A small image diffusion model, trained from scratch: 10.5M parameters.
Rows from block 3 of a small image diffusion model, named by matrix and row number. Rows with one number belong to one channel. Each number is 200 + 30 x the weight over its row's rms, rounded and kept within 0 to 999. All counts start at 0.
After each channel's rows are labels from the 100 images, of 14976 (inputs lightly noised), where the channel reaches its highest value: "responds to" is what is common among them. Only what is clearly more common there than usual is listed. The data: stained colorectal tissue patches (NCT-CRC-HE-100K).
# convs0: first 3x3 conv (model.enc.1.0.convs.0.weight, 192x192x3x3, each kernel summed), inputs 96-191
# convs1: second 3x3 conv (model.enc.1.0.convs.1.weight, 192x192x3x3, transposed, each kernel summed), outputs 96-191

convs0.25,184,160,207,237,153,237,182,177,176,213,218,202,226,203,165,201,211,196,173,189,209,234,177,230,216,220,166,209,204,192,176,170,231,208,215,207,250,168,214,189,136,205,226,203,190,217,211,207,158,258,180,182,206,199,206,218,201,175,220,217,197,221,164,200,196,154,156,216,201,262,176,187,200,202,210,199,284,205,196,183,226,180,172,222,188,159,199,228,208,200,235,169,188,197,194,128
convs1.25,209,196,216,193,213,173,255,194,226,194,244,218,198,133,180,204,203,159,205,209,173,200,215,187,206,143,221,160,210,238,203,226,243,183,176,219,163,201,175,190,143,165,178,199,171,212,211,219,239,244,198,163,202,245,178,308,190,253,212,221,170,206,155,165,264,233,193,182,211,187,190,224,172,235,213,189,124,227,201,204,228,236,179,215,209,197,224,200,185,221,182,330,223,213,221,200
responds to: tissue: normal colon mucosa

convs0.63,176,175,176,229,206,252,216,185,205,226,214,173,172,164,216,246,173,224,231,178,174,183,210,166,219,251,199,202,190,221,250,210,207,218,189,169,193,202,204,231,226,257,289,204,222,228,200,202,258,173,174,204,227,156,268,198,179,157,190,238,175,292,229,159,192,161,198,241,200,205,158,224,223,217,212,216,212,201,164,226,189,228,213,221,200,151,248,198,266,231,211,167,237,173,161,196
convs1.63,272,222,262,167,213,145,181,178,205,163,220,226,212,235,182,250,217,181,194,130,199,226,212,242,240,193,229,252,196,203,178,166,215,173,203,209,252,182,222,184,275,162,238,227,209,175,172,198,199,211,202,216,196,221,147,160,214,212,191,213,207,149,202,189,217,234,178,189,153,187,228,148,207,214,206,234,254,220,189,239,191,187,209,184,197,198,179,176,133,164,272,165,152,212,266,234
responds to: tissue: debris

convs0.124,200,183,207,159,192,283,185,180,179,197,195,166,194,214,197,203,210,197,208,238,151,229,249,200,269,177,197,147,197,189,218,179,155,142,187,189,174,200,195,241,223,273,198,220,197,170,189,183,211,194,216,170,232,207,179,164,214,223,151,228,170,199,231,151,192,201,210,236,169,173,231,155,178,193,230,157,248,254,164,201,177,196,158,165,208,186,174,191,215,230,164,165,257,214,217,156
convs1.124,208,180,219,232,196,175,180,224,233,162,157,186,216,293,187,186,186,219,181,205,197,219,225,186,155,185,232,223,187,212,192,190,170,281,195,174,200,246,199,205,222,179,218,184,216,231,241,240,146,252,218,259,194,255,248,190,174,165,230,169,188,201,232,176,176,220,238,233,186,193,202,193,255,266,213,230,244,250,223,208,163,202,191,175,211,232,210,223,195,160,189,194,154,184,200,235
responds to: tissue: adipose tissue

convs0.122,208,225,249,249,222,127,242,182,171,222,204,204,194,204,193,207,189,200,231,173,197,160,224,149,194,150,205,216,162,197,267,203,193,179,222,230,194,172,207,260,200,264,150,239,204,192,181,207,188,188,205,189,217,231,175,182,204,155,225,169,173,207,227,197,204,165,180,202,204,196,151,178,241,202,208,218,190,241,183,189,193,230,231,200,163,215,209,183,172,188,191,178,181,210,247,211
convs1.122,173,170,219,168,174,204,226,206,191,241,194,212,202,248,273,223,202,173,207,171,173,171,236,213,140,211,242,173,213,221,174,241,281,246,224,165,208,185,213,190,191,195,215,198,122,190,154,169,179,277,218,170,162,231,214,178,254,254,170,189,187,196,212,197,193,207,187,160,171,196,189,202,156,241,173,186,202,173,197,225,176,158,179,219,173,198,185,173,241,178,191,200,232,195,185,199
responds to: tissue: adipose tissue; tissue: normal colon mucosa

convs0.147,234,202,210,185,217,181,197,166,168,216,184,233,180,172,155,227,182,197,211,179,188,271,223,169,205,206,219,205,183,181,193,192,150,170,219,176,258,231,252,169,190,228,214,165,210,185,194,190,235,257,206,151,208,224,177,199,181,192,206,169,174,196,168,167,209,207,197,181,244,201,187,248,210,216,130,228,196,159,163,111,239,160,203,207,189,277,176,198,203,180,260,194,176,228,203,159
convs1.147,175,207,149,243,215,188,184,199,234,211,185,147,206,195,208,191,198,151,173,173,266,202,206,140,172,262,199,204,199,156,171,192,224,158,220,238,200,256,161,205,215,213,216,171,162,198,146,195,156,215,176,225,222,209,147,181,216,201,215,180,129,230,160,193,258,196,191,230,226,189,178,157,153,188,208,195,168,214,140,190,231,196,201,209,203,173,233,170,253,225,149,211,193,208,227,207
responds to: tissue: normal colon mucosa; tissue: mucus

convs0.41,189,201,231,216,203,218,186,203,174,241,181,209,141,180,174,196,210,172,207,243,124,195,190,173,237,147,207,214,187,167,232,150,182,221,180,182,211,188,185,181,198,296,209,212,242,178,161,209,256,303,212,183,180,212,153,226,231,235,150,192,164,173,202,186,163,182,203,182,181,186,129,211,202,209,228,180,132,140,186,170,205,212,200,176,154,234,172,205,185,158,166,166,147,201,177,163
convs1.41,212,228,161,196,212,152,156,219,161,225,239,202,232,211,233,253,213,256,209,170,232,194,170,190,158,186,177,222,180,240,215,172,165,207,193,218,208,211,155,228,211,198,222,192,226,225,186,170,236,200,195,174,199,192,179,220,190,188,232,232,201,202,151,202,194,196,216,223,195,198,164,188,243,120,184,205,263,198,209,227,209,203,135,212,218,254,232,195,216,235,191,245,200,233,209,222
responds to: tissue: smooth muscle

convs0.136,229,172,142,225,116,199,143,217,181,189,129,206,203,242,167,213,180,193,225,228,146,253,205,179,198,185,181,159,223,263,162,188,259,179,141,205,192,218,181,213,161,151,209,171,210,221,195,234,225,147,190,145,200,233,202,196,243,225,196,113,188,228,199,218,220,214,173,253,178,210,238,207,193,203,199,292,217,167,188,142,221,216,218,207,200,222,151,207,194,192,125,207,181,233,189,166
convs1.136,215,218,202,166,198,200,257,227,233,219,215,238,173,135,199,184,209,223,189,207,189,214,196,220,225,128,180,181,220,239,213,222,224,211,193,187,223,179,192,178,166,206,166,214,209,235,197,167,149,197,212,202,221,192,186,240,179,142,191,189,183,218,192,225,218,165,220,179,235,221,201,207,127,229,227,189,168,235,245,219,259,162,204,192,194,179,221,234,181,245,178,248,247,220,193,230
responds to: tissue: mucus

convs0.160,263,188,182,228,234,195,198,202,213,193,210,194,168,191,168,191,215,208,200,217,188,196,148,146,214,216,167,167,161,226,275,216,297,187,261,189,189,192,227,169,223,201,180,206,203,219,203,182,225,227,197,155,206,196,151,240,185,152,255,275,174,215,184,217,227,242,187,192,114,198,237,231,193,233,203,208,254,226,219,202,179,148,175,164,208,182,201,190,217,191,236,201,186,170,168,215
convs1.160,166,175,205,178,198,237,196,207,190,216,153,161,229,223,252,204,169,167,172,291,179,283,195,165,208,227,216,227,269,223,167,221,161,248,194,176,204,208,161,194,192,201,205,186,187,199,163,204,209,188,196,189,177,224,241,179,232,212,150,206,175,222,221,197,233,208,219,206,247,181,235,152,198,229,180,222,173,213,189,238,201,227,216,257,172,153,195,159,135,198,183,166,220,223,255,199
responds to: tissue: normal colon mucosa

convs0.157,226,158,182,224,202,194,235,226,218,222,172,220,242,202,166,168,223,237,176,246,225,227,234,208,196,185,205,218,195,183,208,208,154,218,162,206,193,191,166,225,216,210,192,202,172,230,252,163,277,202,221,226,169,180,138,194,203,305,224,199,232,167,185,210,193,227,209,217,246,160,146,168,153,275,229,274,208,163,188,230,232,205,184,217,187,208,158,220,194,209,170,189,219,220,261,165
convs1.157,153,204,239,206,240,191,246,235,202,180,147,230,183,178,161,211,226,165,203,195,170,235,186,139,206,227,181,213,231,173,163,228,219,126,237,268,124,181,201,202,190,222,239,218,158,204,243,210,195,130,194,187,253,187,241,237,176,200,242,186,230,197,251,240,182,288,162,171,206,197,258,216,186,238,207,204,202,250,209,175,193,191,229,219,183,212,223,191,227,152,210,237,155,178,228,191
responds to: tissue: adipose tissue

convs0.95,190,184,207,233,223,177,209,220,241,169,218,229,212,193,316,204,215,289,204,172,298,205,186,195,187,197,211,158,181,199,178,195,210,188,178,212,177,168,179,238,166,202,171,210,158,203,203,237,208,131,169,200,190,207,246,192,168,193,271,211,152,167,174,154,193,229,191,174,185,238,193,156,189,195,230,170,198,181,169,250,232,221,165,170,203,169,208,188,214,239,226,218,189,220,194,180
convs1.95,225,184,201,214,184,209,211,209,187,167,217,176,151,230,161,190,208,204,231,152,181,169,202,212,195,193,161,189,202,186,175,158,239,172,183,188,243,234,174,190,200,174,180,188,205,157,204,172,218,245,176,196,198,236,160,229,238,272,195,155,152,237,242,217,223,188,198,214,187,215,187,226,331,174,230,204,150,215,165,196,171,227,188,186,198,211,207,192,213,277,207,215,209,187,254,195
responds to: tissue: adipose tissue; tissue: smooth muscle

convs0.142,222,205,158,164,230,213,200,194,245,200,206,193,178,200,168,150,162,189,169,154,331,149,202,215,172,216,180,199,220,227,168,237,207,198,228,189,172,221,204,193,213,228,225,207,213,185,163,201,217,218,200,138,225,198,204,168,175,184,184,212,179,213,122,186,328,182,210,193,157,220,188,154,182,173,200,149,193,207,160,233,177,179,184,162,203,181,191,168,213,174,247,209,227,182,203,144
convs1.142,226,207,248,198,181,219,275,191,218,216,161,208,182,192,259,255,208,198,236,220,161,249,219,131,286,232,172,203,187,146,257,242,203,183,174,165,154,171,184,206,206,159,225,208,177,230,243,212,236,140,195,240,207,165,168,169,184,205,145,187,258,198,203,203,282,202,179,233,210,178,191,192,196,195,202,239,175,206,227,214,216,181,238,241,219,238,227,216,156,221,179,185,218,167,125,201
responds to: tissue: adipose tissue

convs0.110,187,183,184,178,197,195,161,168,196,139,197,178,210,204,192,185,192,230,217,172,209,187,217,197,222,134,229,228,200,182,256,205,224,231,258,198,160,226,188,193,188,244,207,144,200,216,195,219,227,186,232,229,160,237,242,214,138,181,210,203,236,232,237,256,270,191,228,180,169,159,205,192,235,164,168,229,199,229,246,243,209,185,204,177,158,167,240,215,199,207,171,259,174,136,156,235
convs1.110,229,238,238,160,180,219,245,244,224,195,136,207,182,226,131,198,204,224,164,203,161,201,207,252,200,260,242,213,253,182,150,223,207,192,194,188,270,165,163,175,175,169,162,220,196,217,157,217,209,195,218,215,245,174,277,195,223,200,181,240,133,208,162,211,191,194,239,170,190,221,170,225,178,193,218,196,196,245,223,201,210,213,201,215,222,196,218,206,172,206,213,238,207,241,187,199
responds to: tissue: smooth muscle

convs0.26,148,148,190,261,146,215,174,183,232,185,222,174,187,208,248,221,188,230,209,275,254,164,234,201,211,217,240,193,178,182,223,197,244,184,223,188,179,198,189,189,132,212,141,209,200,206,201,233,167,209,207,156,182,176,269,186,148,183,229,228,195,164,184,204,172,193,207,185,241,214,224,184,219,153,190,148,189,236,249,239,190,177,205,183,210,171,182,220,202,165,227,205,204,206,202,210
convs1.26,216,182,212,208,117,205,237,206,206,180,194,177,208,185,203,210,181,241,167,230,202,206,158,262,181,155,207,193,213,182,197,173,181,180,190,185,225,171,207,208,180,223,205,222,195,169,231,157,152,215,182,168,187,216,182,222,235,200,161,210,177,236,209,174,226,196,212,208,130,217,145,186,140,187,195,245,193,213,178,143,198,241,204,189,212,207,211,218,128,191,158,167,152,232,177,185
responds to: tissue: debris; tissue: normal colon mucosa

convs0.30,206,223,204,221,215,216,182,193,261,207,182,196,210,197,194,167,180,224,188,139,228,209,203,191,230,206,203,207,216,190,223,261,248,141,156,177,177,216,180,186,249,205,193,211,226,211,211,197,198,109,178,227,175,182,234,153,200,211,216,187,212,199,186,153,199,220,245,172,225,221,201,179,161,183,166,210,189,170,241,169,190,242,171,246,218,237,189,208,217,214,154,184,217,239,173,261
convs1.30,171,185,216,185,200,260,233,206,160,197,214,213,238,194,231,222,180,200,216,206,253,148,214,250,175,209,198,188,127,214,199,213,164,193,157,222,153,170,200,241,185,165,226,194,166,186,179,197,201,167,207,207,218,180,223,215,236,195,199,252,196,174,240,201,195,206,191,247,199,194,230,198,186,187,246,213,200,226,166,180,212,212,202,160,208,176,211,219,180,193,204,225,195,194,240,133
responds to: tissue: smooth muscle

convs0.10,218,245,191,199,228,195,224,249,195,233,188,169,185,210,176,228,214,233,211,181,181,138,223,193,267,239,201,166,180,194,120,185,246,246,187,234,202,232,188,176,192,170,102,198,203,197,203,192,139,168,189,210,210,210,255,198,213,251,225,206,194,202,234,200,179,209,231,215,207,207,216,219,179,164,226,234,203,217,199,191,177,222,180,212,199,250,186,199,229,141,217,193,185,226,189,206
convs1.10,202,174,150,205,174,180,226,186,218,203,184,226,229,196,206,200,182,166,144,203,198,260,186,191,196,205,228,201,165,204,294,184,194,218,222,205,174,171,203,204,195,224,183,251,220,192,202,128,227,181,186,183,190,214,168,177,206,227,185,182,203,177,98,258,239,181,177,165,187,167,189,195,222,278,216,201,232,202,171,226,269,174,216,217,217,201,190,178,195,204,194,204,207,198,260,226
responds to: tissue: mucus

convs0.81,270,228,207,212,183,235,214,218,216,196,208,225,159,196,166,165,229,181,165,217,179,228,180,154,145,234,201,194,197,183,216,210,183,215,153,233,201,184,158,176,230,223,256,197,220,221,186,219,205,198,230,224,224,260,216,181,195,194,168,176,178,233,189,214,201,214,211,203,194,175,188,181,217,198,217,165,184,152,227,132,232,136,269,202,224,218,221,176,168,216,162,220,216,243,233,140
convs1.81,190,194,187,228,130,179,223,171,131,158,168,177,225,227,226,245,220,175,231,197,220,161,201,207,218,145,171,158,164,206,229,227,203,223,176,170,210,224,120,204,193,228,146,265,199,196,195,210,204,210,218,224,153,208,182,183,230,238,178,155,180,164,197,252,172,180,202,180,212,198,184,198,161,302,195,259,262,243,187,243,204,220,161,192,271,198,222,230,181,141,155,166,202,161,201,207
responds to: tissue: adipose tissue

convs0.171,165,263,209,160,280,252,229,182,222,202,202,181,214,212,245,240,195,237,153,246,217,200,191,219,200,246,191,224,184,182,258,221,190,180,249,232,208,187,285,200,267,213,164,249,225,159,166,207,177,226,205,219,185,209,249,216,183,236,199,215,208,182,254,182,187,231,156,214,143,244,166,253,217,196,243,181,149,227,190,248,212,196,191,221,195,226,195,242,216,173,225,202,237,208,214,241
convs1.171,228,165,156,240,177,198,209,189,207,190,209,220,183,200,175,179,189,204,199,241,219,158,211,185,284,287,223,200,216,226,189,204,180,180,224,140,224,145,137,187,225,223,229,195,232,204,211,206,208,180,222,198,208,221,217,190,205,229,224,187,234,209,198,165,173,200,238,202,177,192,246,148,244,195,174,274,211,162,221,211,235,218,177,212,182,240,202,202,192,175,190,137,169,161,204,196
responds to: tissue: mucus

convs0.80,206,224,201,146,146,245,218,194,222,248,207,193,202,216,183,129,169,162,200,169,200,143,201,202,205,230,202,161,231,217,186,199,217,242,170,179,195,197,231,198,233,129,195,205,176,254,191,226,177,239,213,218,191,191,242,201,214,226,203,244,194,238,205,231,192,196,153,181,249,168,173,207,188,200,218,175,183,234,182,190,230,172,218,179,222,252,137,199,185,226,174,206,244,198,201,190
convs1.80,200,169,192,323,187,168,216,223,196,159,224,241,206,163,177,252,201,233,217,201,138,245,153,191,203,193,201,217,205,214,204,226,192,202,199,232,193,179,166,225,217,236,182,222,191,185,188,184,202,196,211,166,197,200,193,183,181,214,209,152,172,195,163,164,192,179,244,172,218,258,71,208,210,212,222,217,190,191,223,184,167,211,171,201,166,219,290,247,167,213,201,188,145,179,190,215
responds to: tissue: mucus

convs0.145,180,231,206,194,193,222,217,185,308,192,255,181,236,206,267,219,213,258,195,224,304,197,224,275,192,200,202,214,180,196,190,244,148,166,251,219,225,172,228,210,169,207,150,212,196,172,191,193,123,243,165,211,210,201,211,196,189,194,266,229,237,186,177,159,219,207,201,184,218,212,181,232,192,184,204,216,155,207,184,303,215,215,172,176,204,208,237,169,174,182,219,225,206,207,221,160
convs1.145,205,185,203,236,196,203,200,199,180,215,171,192,228,174,196,202,218,172,338,173,206,135,234,159,165,217,212,182,160,138,173,199,182,195,156,209,203,216,239,158,200,227,200,202,198,251,235,206,265,221,213,207,233,205,235,182,138,176,210,269,224,246,181,200,201,211,213,223,154,197,198,273,218,195,189,194,169,203,214,208,227,248,191,182,220,191,187,225,203,201,208,170,190,154,149,259
responds to: tissue: tumour epithelium

convs0.102,207,213,184,227,209,160,237,184,167,237,206,220,215,237,274,216,229,251,159,246,182,221,183,180,206,193,232,206,196,183,169,200,213,208,202,225,234,214,205,234,234,205,211,171,206,150,200,218,236,212,189,230,203,209,197,217,176,171,160,212,247,178,243,223,234,193,198,190,193,164,170,282,162,198,233,160,161,173,207,201,155,241,186,109,224,220,253,225,227,202,245,146,223,196,230,159
convs1.102,191,213,164,185,225,192,125,184,266,203,206,168,202,224,194,169,153,184,219,221,151,193,237,213,254,209,210,142,166,190,217,171,203,171,151,172,173,193,229,121,194,178,223,196,170,199,182,215,204,204,179,224,226,179,196,153,194,215,254,230,172,191,215,202,156,156,186,197,202,193,172,211,162,192,253,199,245,199,177,231,212,214,187,188,186,160,168,182,146,166,187,164,179,176,205,243
responds to: tissue: lymphocytes; tissue: normal colon mucosa

convs0.191,171,245,170,185,190,220,180,221,200,217,191,220,186,208,169,219,207,228,206,216,200,159,232,208,218,231,164,263,139,216,234,219,192,174,158,214,190,163,248,236,241,231,233,173,188,185,229,240,175,157,222,221,193,137,205,218,143,208,178,175,166,209,267,205,212,219,234,171,221,184,155,203,244,171,210,186,135,194,191,159,195,238,195,175,202,237,210,186,232,250,212,224,253,228,178,145
convs1.191,191,179,221,212,223,250,237,160,178,231,234,187,252,222,187,207,219,200,140,203,182,184,166,138,202,183,172,274,268,241,200,218,242,246,173,163,216,211,192,207,189,224,231,211,169,178,163,193,199,193,199,215,170,160,191,196,169,244,213,165,187,177,196,238,158,174,207,190,230,240,222,182,192,221,198,209,249,246,194,204,199,247,151,203,190,186,179,229,177,184,179,233,190,169,184,233
responds to: tissue: lymphocytes

convs0.65,217,215,205,234,170,191,183,175,221,206,228,184,183,229,188,194,223,178,219,217,222,252,308,208,194,222,194,185,192,221,203,196,213,186,177,185,183,250,164,222,176,244,166,202,218,237,176,211,198,237,203,180,194,147,189,192,229,206,207,276,183,200,177,181,251,143,218,155,271,231,194,212,193,225,225,236,226,169,226,208,211,178,210,233,239,211,240,181,205,221,206,200,199,230,215,141
convs1.65,228,165,175,210,226,131,184,239,181,243,176,204,232,178,163,211,209,204,199,176,195,180,140,168,186,216,205,230,181,200,191,261,255,176,203,234,196,209,244,188,243,169,248,211,230,160,247,209,231,221,190,234,241,220,207,199,227,192,185,206,193,217,230,250,184,161,164,209,126,167,220,145,203,169,205,197,216,201,160,225,212,226,197,225,236,199,127,202,253,190,216,151,250,203,195,172
responds to: tissue: normal colon mucosa; tissue: lymphocytes

convs0.67,161,181,228,152,176,169,239,168,172,132,154,186,220,210,192,243,178,227,199,180,220,194,229,182,213,239,203,191,226,192,171,212,234,162,214,212,252,163,194,144,170,181,171,144,177,182,247,188,168,260,188,153,234,215,198,162,207,262,250,163,196,159,184,210,184,240,187,241,184,188,244,198,186,190,213,246,165,221,195,151,185,202,180,219,210,222,187,180,174,186,233,180,193,197,223,133
convs1.67,208,183,240,193,221,275,211,159,162,264,205,199,181,183,176,209,209,194,179,181,153,190,172,186,236,180,176,173,178,168,270,191,201,226,266,184,165,216,232,250,198,209,217,239,208,159,213,197,220,236,200,216,192,164,259,193,219,195,235,235,203,215,189,206,263,218,171,188,185,209,204,183,232,191,155,199,183,204,213,172,157,232,177,147,205,159,211,207,148,198,217,217,199,256,164,236
responds to: tissue: smooth muscle

convs0.0,240,220,219,146,187,194,195,244,166,225,182,212,250,233,182,146,232,144,181,229,140,185,185,244,151,238,188,243,193,203,148,174,247,191,191,194,244,212,186,220,123,200,160,184,213,214,236,189,183,180,220,208,202,241,256,213,207,164,118,213,215,230,190,212,167,239,230,210,181,228,176,169,231,185,225,242,146,144,220,251,197,186,213,221,207,211,199,223,228,137,231,213,176,216,196,197
convs1.0,229,157,239,180,191,205,156,178,202,254,237,214,192,197,224,223,227,198,243,140,146,176,238,135,171,242,187,185,127,235,232,193,255,177,130,184,195,141,211,151,230,179,195,227,200,172,193,228,219,249,211,209,217,169,194,201,191,209,192,197,273,212,183,211,195,228,215,238,201,197,209,234,203,201,214,224,206,222,196,248,210,175,218,203,215,175,184,149,215,208,295,232,201,148,201,233
responds to: tissue: normal colon mucosa

convs0.19,164,194,175,200,220,174,199,200,181,166,196,166,175,184,202,259,216,199,201,216,219,182,218,160,202,218,215,177,205,213,205,234,195,179,148,230,178,208,202,231,286,228,202,185,189,196,202,225,232,213,218,329,221,232,141,235,227,225,185,248,166,192,227,179,222,216,237,190,193,196,188,176,165,236,169,209,210,185,146,238,189,205,231,183,240,216,240,162,186,211,216,179,194,212,206,241
convs1.19,208,189,188,178,235,198,197,218,189,221,136,203,195,213,166,173,206,225,216,204,213,184,200,261,171,170,187,197,192,169,197,192,215,203,179,217,252,161,263,201,187,183,207,204,214,200,215,202,199,189,219,197,187,173,238,195,177,201,191,171,160,135,216,213,149,164,203,181,198,203,182,241,216,207,203,225,227,197,242,237,182,236,237,202,209,204,184,186,233,152,219,162,203,165,274,193
responds to: tissue: smooth muscle; tissue: cancer-associated stroma

convs0.9,188,174,201,208,83,222,194,224,256,229,194,229,209,230,209,208,205,231,179,194,230,210,174,209,205,201,200,174,195,188,201,206,183,217,251,229,196,254,146,189,223,171,225,245,152,202,213,242,165,179,198,189,191,210,164,155,176,204,303,192,194,226,207,200,245,188,202,207,207,162,197,243,192,188,175,169,177,211,164,251,186,183,196,218,199,173,210,160,197,242,226,216,219,177,174,260
convs1.9,197,193,182,195,251,170,240,180,218,151,239,193,211,143,181,196,210,245,182,201,203,160,179,226,229,167,190,232,227,239,194,178,215,220,134,192,226,199,145,273,200,181,146,163,210,172,196,195,189,202,209,157,172,214,252,210,203,220,147,215,241,248,189,176,197,171,243,188,194,249,175,216,240,218,230,194,203,202,292,189,146,188,176,114,213,167,239,230,171,251,220,238,262,303,218,217
responds to: tissue: tumour epithelium

convs0.180,170,174,229,197,213,231,201,179,227,204,225,204,203,157,267,161,161,196,175,159,250,210,204,207,207,177,172,202,173,223,205,220,146,182,190,209,181,194,195,165,186,156,220,191,102,194,182,205,218,166,168,153,187,183,265,173,222,262,211,208,205,232,187,221,244,165,208,197,242,197,171,191,172,173,191,163,134,155,168,233,187,204,166,222,218,147,164,263,184,188,162,201,203,188,190,185
convs1.180,233,216,197,223,250,173,193,224,219,218,188,168,196,193,287,258,182,190,172,227,214,140,222,171,194,167,222,152,183,178,204,176,224,208,182,189,205,180,155,200,187,231,203,169,200,185,213,189,126,140,189,178,193,244,209,220,158,215,198,301,138,178,170,199,163,213,204,210,198,194,201,180,151,155,173,183,125,215,194,196,179,193,188,173,180,194,156,172,261,188,176,212,196,194,171,282
responds to: tissue: mucus

convs0.46,214,217,125,197,238,196,202,180,254,196,186,201,189,194,133,192,204,227,221,146,254,187,152,190,222,200,203,195,211,207,216,220,187,220,167,203,202,159,173,202,200,130,239,201,172,218,201,194,206,176,197,170,195,208,242,148,204,173,218,159,192,190,179,184,208,195,252,221,209,236,192,179,150,200,209,215,172,200,234,151,192,206,151,188,227,181,160,207,184,185,199,165,223,193,159,231
convs1.46,156,173,212,209,183,245,190,178,174,213,214,207,231,195,157,158,171,230,176,218,154,276,221,168,202,254,174,185,228,166,162,234,211,198,248,191,218,254,191,216,204,181,194,184,192,194,190,199,217,297,205,182,163,200,216,206,217,221,225,178,161,251,203,176,266,196,172,204,214,206,231,194,218,182,208,209,210,192,182,193,207,242,226,227,185,202,224,174,184,201,203,207,163,190,190,256
responds to: tissue: normal colon mucosa

convs0.15,173,183,220,155,192,187,214,209,199,182,253,197,240,189,194,159,205,165,193,185,191,218,145,240,224,163,189,202,229,203,169,201,208,242,204,183,221,189,142,169,186,199,258,193,198,219,242,231,226,215,201,136,183,215,201,231,189,174,216,219,202,244,175,231,187,227,185,195,289,251,225,164,177,181,175,149,223,180,194,97,228,191,222,208,168,158,202,220,182,202,172,221,240,168,244,219
convs1.15,217,222,210,184,217,222,186,176,215,194,179,212,192,199,193,218,164,230,187,216,234,190,182,171,183,260,197,237,198,178,189,198,190,171,172,228,211,203,240,202,216,214,206,189,182,263,208,199,242,169,165,193,196,198,212,207,236,170,174,163,212,193,236,202,187,231,250,196,135,166,166,143,231,198,204,208,209,197,215,192,220,224,222,209,193,205,181,193,223,182,235,167,185,188,134,222
responds to: tissue: debris

convs0.34,204,194,210,191,189,206,185,185,159,245,214,225,197,228,200,208,161,234,180,163,170,173,189,246,196,211,192,173,179,206,206,326,183,223,229,228,201,201,238,187,195,266,176,205,197,140,155,182,183,233,207,183,167,203,196,229,216,245,220,220,257,207,162,211,217,150,194,184,212,198,252,246,167,227,269,166,203,213,215,199,182,199,200,233,184,150,209,209,177,180,194,233,204,241,173,125
convs1.34,175,212,205,214,215,231,215,199,196,264,193,165,225,205,198,208,132,210,200,149,132,219,240,215,192,245,204,281,133,200,241,117,195,179,235,171,142,218,173,147,202,184,215,209,213,245,217,241,231,191,191,200,171,201,184,190,149,195,214,165,212,200,173,240,283,157,255,218,227,183,224,130,186,217,212,252,185,133,213,216,205,223,161,127,186,211,182,207,197,199,236,212,190,203,253,183
responds to: tissue: adipose tissue; tissue: mucus

convs0.168,209,191,198,212,207,181,192,221,217,228,212,199,150,199,174,202,196,193,203,188,223,178,145,118,192,165,205,186,186,193,182,200,219,244,183,126,182,201,196,148,124,198,161,215,171,196,226,197,197,199,180,227,197,175,171,162,213,218,184,293,207,209,147,223,194,188,216,169,205,198,243,196,190,190,198,207,204,200,202,193,145,206,179,169,277,196,259,190,218,245,224,226,231,174,163,175
convs1.168,211,167,177,197,239,198,193,218,178,178,191,158,194,192,149,250,163,179,209,227,179,258,208,280,230,210,165,218,194,207,184,274,223,191,234,196,153,187,235,181,207,213,196,198,208,138,209,200,215,160,204,177,186,177,182,191,183,188,184,180,176,168,202,206,142,193,178,174,222,208,169,195,217,215,218,209,172,174,131,173,242,207,179,267,203,219,212,218,202,182,204,187,200,218,382,216
responds to: tissue: mucus

convs0.69,226,179,164,227,198,188,177,231,206,234,233,214,159,211,189,195,236,222,191,197,180,195,239,128,204,205,179,212,208,228,202,197,248,260,224,211,213,178,183,249,222,172,254,196,191,194,226,207,238,132,208,201,188,174,290,230,189,191,189,157,194,155,201,207,187,192,272,189,205,165,160,185,190,180,217,237,195,203,203,252,218,211,206,232,196,179,152,203,140,257,163,176,225,194,190,257
convs1.69,219,236,180,188,213,209,200,207,234,151,187,213,219,215,171,247,168,176,185,123,174,184,272,227,204,188,223,203,185,164,164,208,181,163,205,194,204,226,233,160,165,223,181,165,196,120,216,217,230,191,207,181,207,183,166,174,197,208,246,161,188,201,171,194,219,234,143,186,167,209,180,223,207,180,185,166,243,159,227,183,182,186,186,151,217,208,162,175,220,173,215,197,194,234,175,150
responds to: tissue: smooth muscle

convs0.99,163,151,178,169,191,169,232,167,210,184,202,228,217,193,199,226,226,211,217,193,225,112,224,196,218,166,189,198,172,208,185,214,183,181,215,215,285,211,231,249,182,257,210,194,191,199,176,178,230,160,197,164,215,210,164,199,203,237,103,204,231,206,141,166,200,210,203,227,213,171,174,160,199,197,189,221,131,167,205,328,166,203,204,191,230,198,187,159,185,166,244,186,208,194,173,174
convs1.99,160,226,176,199,188,229,143,238,235,169,169,151,198,191,231,183,211,166,152,261,257,250,190,173,186,242,266,211,261,193,158,252,183,202,203,189,207,192,178,171,229,189,199,181,210,211,185,213,178,253,203,215,210,167,241,200,193,223,225,225,210,160,186,182,206,180,195,216,211,207,194,240,223,164,215,196,228,179,221,246,218,224,198,224,233,218,211,209,173,218,209,206,183,225,229,215
responds to: tissue: normal colon mucosa